A small image classifier, trained from scratch.
Model: activation gelu, width 256.
Training: muon at rate 0.027, 10400 steps.
Data: trained on microscope photos of single blood and bone marrow cells, 194171 training examples, 13.7 epochs.
Rows from expert 15 of block 3, named by matrix and row number. Rows with one number belong to one neuron. Each number is 128 + 32 x the weight over its row's rms, rounded and kept within 0 to 255. All counts start at 0. Numbers have three digits each. After the name is the row's rms in percent of the matrix's.
# up: expert up (model.blocks.3.mlp.up, 16x64x256), inputs 64-127
# down: expert down (model.blocks.3.mlp.down, 16x256x64, transposed), outputs 64-127
up.0 098:139115133160165166123110128140150133000128128175128110139116130076111146081130121131146131121136162147136124132139126134124145137142067098100150120129101128116144135127134097112129129109128136
up.1 132:137126100140171108130129115129126122112113121119129124170132137119125146125093129111128129119131167143106137029093131113104128128123125133134113097125119127103163126128135123108130105125162149
up.2 079:128176127128104128165127140128143126128127150127126110137146131157112170107144159132114127128091129184130097101157120126052128121128128151109132157126125175128170093109111129137178132157101066
up.3 100:128065125118128136135129104160125126107131128142128135143138100143146099123128131130107122128092133127055089097103143108188115122143102166124128122171143131083119108129138144131149103135091131
up.4 086:135198120122122145156181154119116133177124127126128137125137172146126033126128129135160127119158086128146010106102085109127122101123118123096126144129091116159146128113117125127128141061126132
up.5 099:126127128150138061130151151153112121144138128045146162129121175139128125135127125153126129128080162070123126096106125142139162127112082145128130168176103138125113136129136113128134126133144170
up.6 087:121139127128125129125161127168127123109119167109066128101191143130128080129160101140130124127005092130139079129127090106097162182114091221102141161100134128197126128164099110137125151139084117
up.7 109:065148154097179132130088139125145130113128135114123124112122146139097083116128138109129129127090191128124077139225132130163123115112112143146132128116094147077129072130136110131101110127125255
up.8 090:121162128115120175095156105176133126085121171140129131092129123121130163089173128129118096127126118143122133239034095112127125104128056180158143140132128149069126127167097117142128183139143128
up.9 121:136064125155168115122110135132124127091128129110115132131105122128127136156127119129121128145126115128139109120095130128157132172086060128145130170166130125183127156118105127117108123141195039
up.10 112:159153103110134109125122124141125132134128147065130124159062129133129147097127114125128123137069053163122072086105130134154133116135105135128131094127176144065164073128120119126117122120128168
up.11 126:080124140130134157130102130111133113118141121093125076143138126132129141161128117113166126116118108124222156128133132138138132144113122129193140138136096127167128128145161128121175124115132125
up.12 090:136129134111134158142130134125124127111129127124130075157146046105124191122122112124128121128127223124105156178095126132141134113137128128126121134125138142067121109078128124126067118131112098
up.13 107:127158138123093171127119118129114120110141123007128152133154153135101108164138062159150142128133148128113095134126131111136114123158110103133126182116201139124130128114167125134132127128156157
up.14 113:106122128079166108126146107170130128134122140140128155128168135151152092145150135129118129123080068083106087206155156126168124128127149142142128130116114130127066106128142140129127116119117102
up.15 099:138062131128132153130127131119113131126126108165128110129159135126102136115041128104128131128103142119157217127135129138099129119076219157128132129146170123120119128128116135119132102106128183
up.16 081:142161108125091153180155157108154145129134104105143127128136164107158172155062134147150142096131100082135171139115129128200128160129130115162115157125106129171090123143129131128100111121131095
up.17 118:124010133130187127146107133139129127133134147243124123133180187130121129044177131138119127146167157122102097105148118135103110137153178126126140095157122133127139128128144112115136122138127150
up.18 096:121081131133172122126102111133120175204152127111127122083217163141123048154100102094126138128119156126123125170172125159151133142120185144194153165129171130127121124116114129138126128154123145
up.19 116:131095128124177107144150097144133129180130128234144129146147146130139128116126122078128132128170145124122126109136133128166130141111182116058098134110168111109122129093117141112105105134144139
up.20 087:119090128131112139086123104137127114095122129152128217168121122135129150129142079129120139121039145131118181093103134105163109174164143161131133132129128132125114161139143119141132174164172122
up.21 111:071137128129156129126092167114131132124132133158127145133112153153128119142126128146086129134129228151130139144179128135214149127091132154099160137160075113083140151128144131128128160134123196
up.22 072:111133133121146100139169144129105140121131141128142176117200118126127148168065126129108111128124127143117136176123083123153128127132167128156090159119149132181141126119127128125129080120122115
up.23 088:130175094124157113129128155167113128111121159141127103143145170128133255108134123074135122135086114107115119150131142127092144133147128128110126128113174146117153127126126126123148120164122108
up.24 098:096160127108147090130116125127131128116131141120126123123176154128142032095132115161129164147146255128118085128178109182129109107098061126120135130127102117076134080128173128134109138140129255
up.25 108:128124130128123100093130126137128126130132141123129142136176144130129128072116118128164131127132176128091108121128124130112145140124171143118125164122144105144143150127149123133129135069127212
up.26 106:129062112137159160118110134100086127107128124153125139125171102119128166181111129096128124127136107093148193123130135151127135114128154119097126128136140123130136150154125127144102144142128219
up.27 091:126138139127114115127127089141124126165121147164137128138146099130125245067150111146169128132123113126127091153147101149253111130129100129188081085128115093119130204123205110094138133112125137
up.28 092:134115128125070127130138127117128139182133129128125093095136124122130120160157145118125115126162000089146120117128132132090106173138071118134150105126129127127132085127144126128147122102144035
up.29 091:116150129125145091114127138116126138135137128114145118130152166127124070173151084101200127130149123073128100220148085151120069136150104132104129129116160129125130140157137123129084141145134129
up.30 097:104134125137131090116155134130113132157105148124125131099155153152138167133127129137109110133125164144126104130155108104134141169115100163123133127127135097128128138121104128116144116102137160
up.31 090:132149134144180118132110117161136137105109113131124097133038160124126161127128130125183134135122101161130185121157104123095152129119161129097093058100105156127135150171160108137094118129131169
up.32 131:126128128126159120175129132162098126113130128175134108144084185094123138132128128127125128126138172125130137098116128129000125128160128176120126090134102130149076120129128128110127104139117097
up.33 103:110129144147255101101052119143130146082143128179118079125063223120123082084140103184127144129140133189123112128180128161100118080100119123106133112131122138110087136127115121146121111122147163
up.34 101:128062128127143133116122129118124119115129126177121118155043095146136089049157131125129135128116128127105133203142131128116120126127154150096128129091125106132143150121120129136165127184106124
up.35 088:149073139119222111119134129128158128136130127137136150155124138114140019127131131100132092127191178153115136016131134114101132150146151091091120104135129121081139129142107137147089129070168054
up.36 086:145217133161130048130124056159115117143104159068127138097130255126126084093083109099118129129086142128134149135124120120074171124139195121089087148130109124139145123125116126131159130129158136
up.37 090:108189132128169096128127116141065137121119119094114099093124126138128119131128128122124128118127202123128124235128159129108148107128166136059130103107132130100123146125137129136139116124080081
up.38 096:179156098126124127186077147113178135081126116143107089227075139163128092106128117131138124128118125144119134165091117133087128129110129108120125038097172101058129154128141131166127122139127119
up.39 102:102173132130128130128122125129128128089187133093130081124043104128129198203129103145163126133099103132135121101133069155122136074156121148147140067127201128116115131168112115135132128076104169
up.40 115:083158129143099182126108128128128140092126139210125154095148041131105072062130126128127136129128154139072116149128135149136143149111121138178169141126119130102131138151146128104077142123128127
up.41 107:128088142129128039153127129125123129146127111164158137154219129083128134117125095119127125131193172077123127121182179129107095114167138102106137082127072123057115106134130121126110127114146087
up.42 072:129103122092079047148126121116128115183128127149134123148127143103124126196153131129121123115138079157116142131077118128131135152128115133148109097155194126144144137091127120127122090108139087
up.43 103:142114124124128128133097115119097128129128130051113095127094133128123089041125122108134128128095170095125090145120126128160165149087173147127152157117106128136121115126131153137135108190075154
up.44 085:119095177127139002146152147096123112115129125137128146114147078123128097099124097130137134128096249108169128205174093110128106127119129086144127126122155128124151135128132118128174159126136142
up.45 098:123125186127138213124108164072127132152118124108121109102136150131124195149129181127138128127247116104167130117131127152211071124128153121123134129135104126114129119069130127144127117125134140
up.46 090:120126133129135133119129126150129099134127121235129127146181135111127098123177128144135131110255171129121161127132108127132095128082152096130139074153124129122130174117128128128174130146129113
up.47 144:122134097131105134124112128126126125117129102089126126126125125115140133152116121129120122116140051076156073179131146152132125126176135143102116141127101109193117115155108129118112126117144130
up.48 093:120107140190114140117123143120128130080157121127120116127160130154080125190128131105131138128126069168142162093057145159128137123185125110159131176129203123152126132126123127138089123116128118
up.49 103:130085140126094120152131097105153126187131132133121128122075115125147054139140158111094129131114129164129044128150135140101116113132146123079139173127152123155138097085088125134138120128087108
up.50 098:139112121094132114129154140120162131132128130130146149174198043116123123100118131170128128120113173094130107193192126135130163133128101131114126174129120124049109138129165102121152136127118119
up.51 111:159133125127115118145129157129122127106121129174124082121130189131128125048125129130128126127177126136120116036173124134087099134126101116163127132107104111106126136189109132128160125122119094
up.52 099:116132169146110136091135128123130128128102128134132183116181175182126085093143121115083144123218255156155118131130128118120131129134182121086134126087139147126156143127128119127096162123158125
up.53 105:156102134160145139120077131143131126116129109109133149121122197115111139127128115126125128128103127202195019123071152127120144146107114123122132079113124127152128108130129113155093156105151115
up.54 078:122215113125131158100141126156112127136126147174117072119084164113136134102156132147135113129136118109132121183125112125227118136103104127206132135134108120126114199159166103109156132128048228
up.55 094:126127131143169148118104128128126128144124129239107121128072124161137062136128137134154095142129142130109148226129128135116131140122129114128143038106000103035076125152130128129106122122081090
up.56 113:125089143135127160120126167126130129091129130113127128108129099146127195149135128151153126136130122123120128131109132140099100120139047102153127119164201109133120138122126128128107122120130017
up.57 107:174130128130154132130129116128138141114117134205130145113213101130142137068132115123142126140140135129081128151182123119136114120126112127114091100143141117075139143127106123105134169159126149
up.58 095:131089140125138172047139154128133137125160159137129124125143118146122149105138148156107138129127127144147048059128109135041138139145127128098183150117154136169144108127061121150175167128149079
up.59 094:123085125128130187147119149127164127140113130139120155129161108119122168123107155107098131129088131137153127103173142142136130120146131108132130104118119122127166128127152110129091130134181127
up.60 089:128131126093127092108141136129125116155124139110136113140170114178124128145127127104103126125114116159123128126129119114091143121133157133127123114073132150103141126098061117128161127126113000
up.61 094:148116128132148130128106129097127129059153129079141108167142140106087135127131128170150129141140133111126136132120160124124118074129127142123137126130211131166120126153127095165121144134138143
up.62 086:155086101128232145161148125128142123171127127174128188202141148114163197126128129135162122131076169056079133024129139120058125125126215173152123144107127130147125105073133153124123131130094150
up.63 080:133143122129103109089114085147120134132139130124125088118148119073131162125145125119138094128126053132169136181139127132130134104188129129130128100097135142087173126168007119125123130106130132
down.0 102:169145061087167160128130173128117096100159171132129128051144186122137094071128128148075125128172120177120087195129127128104122121116099188150126154095128130165138123121118122134122128220109107
down.1 137:009129068127156147128158142122128125116123119148129128098143092103138097130127128114108127128224119132126123115162128136158159077177118129196147163147128118125101127145129125097163125152212140
down.2 094:162109177068154151128163117128133076137153135178140128131162123067125085109128128148173121128141144068169058203095125124127104167188162132059130149169128137135117158168163130159075132111133127
down.3 100:112187141148140137128142092125118146120133148158140128205146184122140103102128128180099126128177103121125027099124128114122020136189089144123125165088128123138123095148163124110081128176133141
down.4 092:156134244204168101128143060128106103130186135066122128146136125125113168119128128112042130129161036137123104157240128130138148063138105147044129132125128148123164137112134183212118130102104121
down.5 092:125130076109163157128145124128135102113152141107136128196204093140144132174128128112133128128139087148207095099127125130138164131121108130075111127166128124130141080074108150102077128182179136
down.6 090:102116103052109140128115137128167131137149145200113128151182025127106153117126128086129126128114193144128035129127128132127151146060116141127125071092128130147108086240137112075052123160132135
down.7 112:045137069041000188128115158126122078133091202104086128078115219099126152109128128148151126128160132130210163049129129128128189131130136146140120092124128133131128121142131065128135141124135111
down.8 092:157122131130190161128129132128132114131213134020108128123099133128157105047128128223211128128146217126122082160176128129127105124053134139145127126161128123136115131106138131192129128147131094
down.9 114:168097112141127189128121127128132139130114088144040128192127185192148159078128128156224127128120131119171142107009129134129124129137151132146103081126128120135109099206111144103118128132143130
down.10 123:092103116128174128128117101127122131168176146119129128138058097098172174151128128124088119128142205102112158111214128139127151098169155141112128128221128128108124090094151169131119128209127143
down.11 121:155082141156159106128111125128116115137194116106119128064103132111060161126128128150120128128165065133105141149126128154116073111129141136064140103131128128166149122151125097125123128112095153
down.12 088:190143085203113139128088089125108098125060163063193128131191105126166151131128128152172126128103125142102124128163128128153000123064103130146135146149128159123182116131133201070120132203118143
down.13 104:151155158112133122128100132128115152131159121143116128143083124107132123142128128110152126128075087093119109108144129137086143138190134196176140128127128136093145102125127167115119126154098112
down.14 104:212121145095149093128114113128100144129142152101112128137094196140122067148127128146170128128107156135140159144126127118120154096077150130108132151127128124125128109137114059117125128041134127
down.15 103:096146167129043228128129177128161208133118198130136128092163104129067133091128128151121128128140189132146118166121128132114133140084136107121134108144131092108135127188107086124105128144126093
down.16 078:107125079169143147128117145128123127116188143089142128058121116221183178108128128110186128128212104142109117115184127156133133142105164107129119167114128126126129122116129056127143128184191121
down.17 127:184122172070082101128146081128130136112125034128115128152217051110126118053128128158159128128081112211117146119131128120133067169197090121137129130131128125129144133128137119087151127123189128
down.18 087:034133072207096110128125118130123152129089079206126128119124124097090054136127128175207128128054248143098088142130128112138122074056111119146124126113128093158117098129126083127087128179129130
down.19 112:185101116125075128128128122128124192129182147213105128124121174133128103230128128125127128128123154038097118061130128153073030062171138119177115127108128143109126132092092181087124128083103127
down.20 087:164124009042127152128137128128125106137062163152105128050140148146094107083128128107138119128129221125111076142174130128144131104091063155116101090091128117126119120158122089115080128126098143
down.21 111:117154170108051127128126119132127069122155157061130128177155112159149127106128128138097135128099128121150092136128127130117120121132165139123136141141128102125083187056100146144211126186127134
down.22 076:137087230097128180128155117128123129139128198122109128128074065103063148144128128088090126128198133122175125153186126129133176148091162166104137127125128126117123144133151168106129128134065125
down.23 099:061074199126165100128101137128122157128137136159138128117140120108135182161128128107153128128133151124133174115151125107135142149146143085143141120192128148125092106250199125106160132217122134
down.24 105:122130002099098245128108104128122051146128169057124128123105180098100093129128128106182131128068130126148105128162128128134136117084135143135128137168128148147161124124183168189124128113140135
down.25 102:188114179047144118128091120128116087144211108159092128109128078116151183213129128108115128128131169115143133183099128124130119142137164142127116102132128124160138120131072147154093128033159136
down.26 112:150185076073205052128121102128159153127095150122123128137149072117153076148128128146145136128120158125118136062134127117136077137125142172183119143147128140125129124103047069121171128075124136
down.27 091:197165132124035166129126122128098178130130156050138128055139101142105094238128128121127128128111175155114085112167128135111168142080117107177147148107128128088125138096101023033134128120119105
down.28 087:120138080054169089127122162128119138130120131066130128194109120148205142127130128126062128128139098209069175082162128143123124118105134126091106114164128125103168123109098139084143128100172124
down.29 091:104148092070188091128112090125122140160126137072141128098166127047142123110128128100156140128102121083124144070104128133138136155108166137166135140113128175156179128122138218147134128136130166
down.30 106:144132053145059128128137147128128103119158110180110128074145059121199124065128128137132126128145101071146131148073128119153061122140064151168128162204128065131090133149183185116207128113144126
down.31 100:044104156190071154128130138130110189126096109136141128145155038119000135098128128109107130128118177149122082125150127138109055135233138117136157153107128141134122115184129092066072128174119173
down.32 134:122151199074119151128107137128121111080137076029135128127118099139064173152128128148139122128072102186082179096101127125133021146173159119137136105078128129130134151126145151089111128130132128
down.33 092:041145110219076109128115134128131126140116133055115128070109185126129091062128128144138128128076030146139132139139129135117108146108082099157142111116128137149127148128126168209162128199129132
down.34 097:078140000073168146128109164128144127139207133154132128045133085149139215091128128119136122128128116131091142123073129126107155129162137098133129107182128101097102131114123184163132128188124127
down.35 080:040179113050124131128100144128130146104107128128162128185095072152138133103128128107140126128150187157119184113086128130136077169110130125112143122108128149117130122110134161069039128255138145
down.36 086:125131089173132143129124145128127163145143072118121128071124121129061171101128128190109128128171123126119155142171129131197149141112089116099122094168128121103141118113148157138162128109144112
down.37 090:118137140135053170128104094128129065112116146127090128083122111108070146188128128141134125128150170145127115158105128104148152072137143149193136111128128128130165131119157135199064121160141128
down.38 096:094078126255156118128134113128102146151038163255164128134132133157155129022128128127112130129039222111113065128148131127146103140191136096246144130132128137136120140111097125092123128156101138
down.39 095:100118078167133149128102148128122111123114082126118128194127150153134103184128128081103128128194060110143176180084130147116103131104137130161131138146128143172121107179145045087080128203064116
down.40 109:163113100121129221128132179128143128100224111098170128151142157149109091128128128084097126128078210154093143084128128130082111149124146100123113124071128124126141171065128123129163128211131050
down.41 097:161172125116062135128124088128147109086179131096108128102141131109143105122128128117159124128132133237078147118126128138130106161054100186138141127031128164128130153078168140108083133170128117
down.42 089:050203161108069099128135138128132143130059085143126128063126117107178144177128128109132124128086128185153190174128128128147100154100096138113121134127128156125106114164209138094116128173151124
down.43 105:103137000255191113127128120128123102131130073127159128091117057117103162133128128129100128128109139084100132132129126137124052141099173130040123118151128135115159112165134151172074128246115151
down.44 088:106156123194120173128123133128117134149215087155089128176086145075114056164128128129130132128162160186120095120164128128135142120121077139071128144168128112122094120095237055100136128130145117
down.45 085:160124125136066058128128099128076117154146065126123128155117185131150167049128128090116128128151136114123168160129128115101216141093117128195133107102128146126118107117130105119140128110136137
down.46 084:194164075100131191129130120128127130126044101000126128134129135142068127161128128151167136128100198167127146162195129120151132100085025136135136121127128173143161121113035150119127128171121125
down.47 143:218097143149185132128093124132104117126076122155087128136157148126122122095128128151145131128111084118184116100047130127154128130112128123077122079087128129128177130174091059110070134068148142
down.48 085:177196108160065204128096176128147108119096133100129128134219084128163071134129128130116127128140108069127053211102128123130137110058063160137138114093128125063178126120148112103127128124087128
down.49 109:231153073143163083128133148128130187124041173136155128154161125154167182151128128084000142128116118150141107130142127128110120135140162144129130142133128090149123073127121140152154128064128133
down.50 107:136095113146056123128130123126127156148170186038141128036094103174084101050128128160112129128191171118121113156227129125136158124116123128095126170135128108119127130105130197197132128168135122
down.51 097:220137171091127124128128161128118066129155175207087128061173132151101159225128128079113138128098061113151095097080129128139099097114159162105135141090128121134139159165129132157202128105165162
down.52 108:118069139177150125128091181129103133128153097107115128165105101133072183168128128193127120128114084053127092152112129119123122121060099120125127119157128121080134106163118155125080128134147141
down.53 093:134161121255124156128108131128139132128142141168129128102139123123121130112128128154110124128147157129131106124059131134127121122123175117193124101110127146116158105072121112128052130128142112
down.54 077:204185179074071140128127134128137098128100088099137128153206144119161119079128128167139128128088172118135074068188126124139013079183130134132132124159128138120157122106137112134130128127133142
down.55 089:074124102111109202128111127128156082057046155009131128089138130106147111091128128135172128128094113141110126070109128143109137081115141159140148109123128146128121082206191125141123128172135114
down.56 100:139135135109116135128170123128110123105120093173140128182132111161148103141128128155105128128066066128139169102085125125140129176229147148145106134112128111138131140135109106108247128158182118
down.57 101:206180142152155175128129114128126137142141140212150128142176067141128143128128128122082130128102153133090151120143128126121114133167111124186125166182128140111093131094149060106133129183166131
down.58 099:196079187102156126128126139128112128146136150105113128117180114131198188120129128192124132128156112137129117139101129120140047130103106107000136091135128133106136117180126143125139128055117140
down.59 095:103176111105066132123171164129134128126139206109149128146167124092243111092128128063086132128139129096167186137149127129149177117118110091094119116107128101121128129129096023076151128103121167
down.60 094:149170129200156154128124104128126117120067083141122128062130176145140144069128128166124128128151124078096122050067128126125130134018059139119131093181128130110156111127138174134145128123080143
down.61 097:228173126105170094128123137128129134136107089160110128131118147137169143194128128128085131128191108113102079081192127130159113137152123111161113127189128128115179131085122176131084128152128128
down.62 095:242112130092189084128129131128119093134065188122138128089167158095149127191127128190162129128173127162026136133168126139133125178128193090113134136125128155123154165136093026119145120048131127
down.63 084:178065168070240099128119143128082127115166106150165128138187148141181132121128128112093128128113128150172154161057126137120219097128131169125140141126128119125077159127135127113125128196158129