A small image classifier, trained from scratch: 7M parameters, moe soft.
Rows from block 3 of a small image classifier, named by matrix and row number. Rows with one number within an expert belong to one neuron, the router's apart. Each number is 128 + 24 x the weight over its row's rms, rounded and kept within 0 to 255. All counts start at 0. Numbers have three digits each.
After each expert's rows are labels from the 100 images, of 14848, where the router gives the expert most weight on average: "responds to" is what is common among them. Only what is clearly more common there than usual is listed. The data: microscope photos of single blood and bone marrow cells. In brackets: how many of the 100, against the usual share in percent.
# router: slot weights (model.blocks.3.mlp.router.weight, 16x256, trained with AdamW), inputs 128-191
# up: expert up (model.blocks.3.mlp.up, 16x64x256), inputs 128-191
# down: expert down (model.blocks.3.mlp.down, 16x256x64, transposed), outputs 128-191

# expert 10
router.10:102114134149092098149075102149163106126112139111126171128110119105122117111100147092149134101094110119124090154134097124170110155167082090100141119121158142126108165163165147126078119114096153
up.0:153128133118138090177108153109142128164089122091137127129155136057130121097129143127154144113130107135115138108126144105119141143126114122168126225073128120128149124130133167207123122126129147
down.0:117127133137131128128128099135128063145168064126191116126060092120106128116127126100117128128131142132206128169102124120094140108121125140138123128156127133112114171133089114105141128135128128
up.1:121117128157104090181113177127144155129119152121129128115156130143125159138122127119129126128150126141125079130098119126108142113125061129119132165128126148127125124115117113142121114132132110
down.1:121068127127146122128128116152130155118145150128201110137109124156060127129093139155154128128064101142183135124109117126130100101128180135126133125131127131176125123142131092099088128099128128
up.2:128177125113119122130128171133100128128159163128165099159127129127143116161125127111138124155136128131116124105142102122123130173096136127078133129192124129128088170133149166149150076128130130
down.2:158141127113115146128128129117128090117120162127071182130094134141138128110110098080122130128091084097172142104094124126108099122166130128136142130144128111076168141146153149088105128095128128
responds to: cell type: artefact (26 vs 9.8)

# expert 8
router.8:093100124119131130151097157081171124087107138160173109114144151099113147094152160147133130134124100079094154118115119133130130133139134138144152161116138093121152098121125137094111125176154152
up.0:129132134120082142088136152129124124137102123128101120129134120181135107157129116160147132114104133128128127120173105150146105126123154128109144058150000121119160100128121170109121128128131117
down.0:155138128131177129128128186080128157147061121128112138144131102102135128131111139135153149128133156146154181159154128143106189128125161119111131117098140134160116090149146105082113128129128128
up.1:131142136152052125111128133128152102157105100146127131117128082027110122119139141122136017131119128134103138103135123177124179151170127128116114144100107124127113164146120071145095108127128109
down.1:045081138124119146128128144125128183096159170128180144137131154129133128105152085216124127128107189177108127126126136113147112153120136121191096118120139147129146134129135128120145128131128128
up.2:113124126138083138127044112135089137051138124142078127124103141115123101151124124121138148128115116145132129107090135118124139145136135123122119094133120131132117113126130176114096139131126180
down.2:115150131125093172128128130120129170153195097128218153121128110131139128141136132183126112128105113136124090112150106105153149077129124127115126101109129116159122120122132116125118128129128128
responds to: cell type: lymphocyte (41 vs 15.2)

# expert 1
router.1:146091099104114106117094107155132148093152098109128126103094134115085146126111114132100165133100126126113172143130145090109098092116146133143145129133146105171118119174137134112096122093127146
up.0:127113128113114046118123157149042129102128111133129127139116083097117096090128138160139112146066118152155122138120113190119128139126129129142101162133209130129142145138132050180102154128120128
down.0:127122127115138128128128123096129130143179141128071087138123138141171128157131131057065128128054136121120132155128111098119129124125117136083117154112129146069149163122177151139126128117128128
up.1:074141133150148170117182146144156126140054114124100143132122111178158110107126121143125099183132166130123123181121123107116193133146147130114114088128073129149146139128127121112133091126129143
down.1:107130142130117122128128147128128180126177086125145141128186133128105128126117133125117119128218080202144164146140127152129130116135125118157095116109104109120134103132121131111124128145128128
up.2:086134144123097105133100115125137152160137162185128134126133119107122145042124127118150122111141141132129158141054138129170140110113114118128139193130142172121133131128132121151143103155136113
down.2:129147121149093121128128091121129128163116100127131133129109123128125128106142066091159133128127138099148134138123104165137130129146120125095131120130129110164142143129098138146095128128128128
responds to: cell type: erythroblast (34 vs 14.3)

# expert 12
router.12:141155121104160132120099094151146102094094130117172185113135155126107138117079138098153107105085124135115127140094135128125109108159110082105103148142144139088103127099141146133149126098172152
up.0:180114128140167136140128095114123141147160129141189128120142148102128126134133160130128131128126117119128134128115133103133166096128190129090142085113091127128155116128149112110123251111135109
down.0:106173138122141119128128088082125121129114110128165150127099184127125128129123156070141110128156193122111178129134133140116165160120129141136131125123115125115166138106079110111094128130128128
up.1:079108127115096114118090076147114122124071128078115128132125114148131160132115064131131206162092147131130152100147150104125131123150161132128129145124066106113163150132156175127141107120138129
down.1:099116138163103127128128138111123132120184191128108120113083151125095128153145139127101101128100094118104136124114117120077089141122115131102170132118121076102143133142159081155136128139128128
up.2:124185137081126129123129135124079105113054102127104135119108127138128120130127086110141135127117140139147068129134109112140081129146127183163122077135126146129128077135119120084154145125126115
down.2:158121116133191142128128101133128126093155122126121111129162133135118128114106127101132127128072144114128152104082100136121130060128116125104144124126118153185125095120134135125079128129129128
responds to: cell type: promyelocyte (26 vs 6.4)

# expert 4
router.4:133157159106142097150111116113116157125162112147157139146092148150139091119143103144114128146136147094128127107128188068128123136073087135116171131134123121134101113132131154132100136157120118
up.0:106111128105086081102125090115195119117127136128144146173115128128118147127123166124113206117135127132131116142113131124132083127143147130161124130143120139127116106129129175181129142142129129
down.0:050137145140119083128128161067122108132127155128110112135111164127128130130163121134112124128199124142084104098111114132128156049133137123140141114144122155132159113122150053154103129124125128
up.1:103147121124122185119160090128105122106146137092076129171133119084129083103105117125167145128109130136131176139140170175078170123138172128123147178108140119128128108128129115108110108121123153
down.1:181096152131135086128128127114124143100181084129142111131130073133164128128102100243155128128097156054096222136149125110130135143136097126105110119126109126164126151121088131099132128140128128
up.2:130088140154126075115135121093106120146087131130142094125148128163142126130128128128181105114128114151129119134124123121148123149092121126120118139099130113128145103135130116137143100141153104
down.2:113125162102123092128128151116122158089109144128162194138135137143052128111133143116185102128129150085151119063124138111116153101125130125163109142121130142137126170168129104154112128144128128
responds to: cell type: segmented neutrophil (54 vs 20)

# expert 11
router.11:123102124150103132141120133122140140133137173175116161120097109122083108149151152162169150125129115091155092120117114154120125129100120098121128141164126135164142166120104130115131128137133137
up.0:138210130158125122125182117144091100180255120128129164089159117142128096150133093127124070119111131094157123138153131146107127128053174109128141074128180130130155074130159121120123125118118118
down.0:106114137145145148128128110123128113113142072128113144126103155126161128118174112052124124128123127161105116127134128115126123079105160144164145121105134158140103134121101153069147128128128128
up.1:104096138135116142130121166128130128093143127150127109128156130136130047124130126137141128119118129128102121129129129123139136138124166116169137034089131145122128071128129129122158121136129134
down.1:127132145110162135128128151116123118079101143128140169123064163128145128137029113164172113128116122108118097131068132126136111163136123127099128130143128114143102109129195067121120128124128128
up.2:107110136078025124192108166132152128121142139119112106115127129137120131101128056119145133131139121115120127128145140085134088127138078129102128118136113176138143118162122143064111120122118152
down.2:134131143155108093128128156133127095171074093127174116143157160124158128163154164105091137128110050210163142159139127136129125170131106127135114103101127145106137099092132165130133128131128128
responds to: cell type: artefact (39 vs 9.8)

# expert 3
router.3:095140149140090134146097134104138088084145119171144160141117131092088169129116125127153140112083077087144081125098122165119132145107137102124154148158124120120101144113126148102100107165158110
up.0:181136129175138129146093099126140121132069133133162127128102178118114187125128127126137124120136114128158083132126123022133143158164128124145141117129066143130123169129139161093077122136126118
down.0:098122128129103140128128195110128150126137069126114137130056115142129128123181108164172116128092151164097132121121137130059108100133128122134108131090136105149132106139135179139164128132128128
up.1:117144127135168161137130134129095170134091156104109103135128144169127103068104132125178154085125108211123141117143131129062205112151190098130148091092148135126099139118089146145129121134131129
down.1:166144100129154112128128124115128133149147128128191164130082158129113128107113063112097143128125217160147125143159141168120107108120101119208131137136156113134130107126149111133144136118128128
up.2:071174135145120161108160126133123136168145118157138117120154115124121131126128132127119155127128127128128121059218145128122096155104150129130131099121058160128123116117128166125157127134145115
down.2:151088111149118188128128096101128151168069137128134163128063095121142128129126114148104168128117141131122117153111133130184079168154114131162074124162127129097129102135126119108118128127128128
responds to: cell type: artefact (78 vs 9.8)

# expert 15
router.15:160163119171095111167104149143165118128128122156141112099158159127100149142149110115113143147156169080139114122108122113120134126080108098114161154161146113140106125110120121155106127170154109
up.0:113178154132156146108120121112181147133101146124158154153137128118116163093126124134126041140127102130133123128131120121124096104112208118110094129204086134127135132127126145135125184115126128
down.0:176162116118151159128128121168127138131135096129052085145103099129131128104089102137128145128168116165076157133132125143105123141126072130082168137128118110139133098112161154134153128147128128
up.1:132176133135128183105144120117129149079167102089137134128134167137129116125130128129131124143132134099119075132208122140119117161122130129120101121122103106142111193116126180145110123125125136
down.1:072182177114098130128128076090129132078118111126142148128098191100121128139146128064075078128192151107130154134108135114066142140126170116105123108138132155114144115104167074093169128112128128
up.2:004117111158134136084128121089138156137054135137125087148137129129123110148128130129103140088114129159118130127201103146128175126129142128138115130129189127128084078128139109128148164121128154
down.2:112155126123129175128128165142127129126153115127111145139097095131173128128191095180149139128187124108187157140118100101135137126142139116094114138114132094202158132085161118115117129138127128
responds to: smear: peripheral blood (96 vs 16.2)

# expert 9
router.9:167116128146135136163142158159147114162170162116168101111167125162116094132130115153125134150181163112085134134156167065153109123084098091152140118121137151146121131106094152153113129154128124
up.0:049138149131108127145120118128127118083114132138126150129125136130128124147131160102130131120144108110124076155121115136138069197123092129130151090122125138127143154125156176091099129134135141
down.0:126130109142136114128128141077129129081123125128114128130126128125077128118155043128159123128098134149145112062166124155098108148135122130132127114168110127053128153124105145112068128107126128
up.1:114139127134138145111131117125143136151131117109101131131114154124129088127149131093128155118116119112128163066132128135151130120117159134128127153107069111128160164129130135132135120128116157
down.1:143146127129162134128128105125128141123082126128124147149095141130140128164102063133158129128127130165222180136099130111099123164148089123124129109109124114088115150147170154096126128117128128
up.2:176126131124127106141079101089099142099126133155105126121109128089120149092118133129120127150129129139146128133103125079144159093096131125128131128111131160128112172149130166116120089128131126
down.2:190134123128105120128128118188132156129128133128081185133124113135162128115119129129136144128096149181097174132083152125177124148126128128128122079196133125117095104081127129104140128137128128
responds to: smear: peripheral blood (81 vs 16.2); cell type: eosinophil (29 vs 4.2)

# expert 7
router.7:085143127140150090156086159134113142088101110143131116139126163101121103182134140121113149135126140179128134156163135102165122119077086140132151126154172140114105120111150173122110120160120111
up.0:066174125110121189124112063139172110122205129122130128128125105137113144117136101137134151129096130118145129134164154187126200138160174122111109030128117129128167158127124088133143163128154128
down.0:118178130130177146128128123117130106131140167129154218125153192107135128151093170152115142128081163185175151185115127120178120127135095119136087148150140109108149139132108096150115128123131128
up.1:080101120178098137108134200135158126190102125102151112153117128157130117213145127131133096126128173131126144159127130124166108129137032128135137155138128127128101126114128114105089121168121096
down.1:117164124129072110128128161135130146096157216126107122131141128129104128111167094079060128128117046150085094111134129137124133098145167119066144119144124144152151144093151115128105128128128128
up.2:129119117128144140130209128127067103126160125163144138128120115126155069131122121131123121124120142125104123107128126082173113140135062145127119083139079086143125135142130051157123130104115128
down.2:130134150126128138128128136148123127087133109127160149137099167128147128109108082123101125128175107048136193141115131148153103151151154124137109107136128126102155067134127119121135128129128128
responds to: cell type: lymphocyte (37 vs 15.2)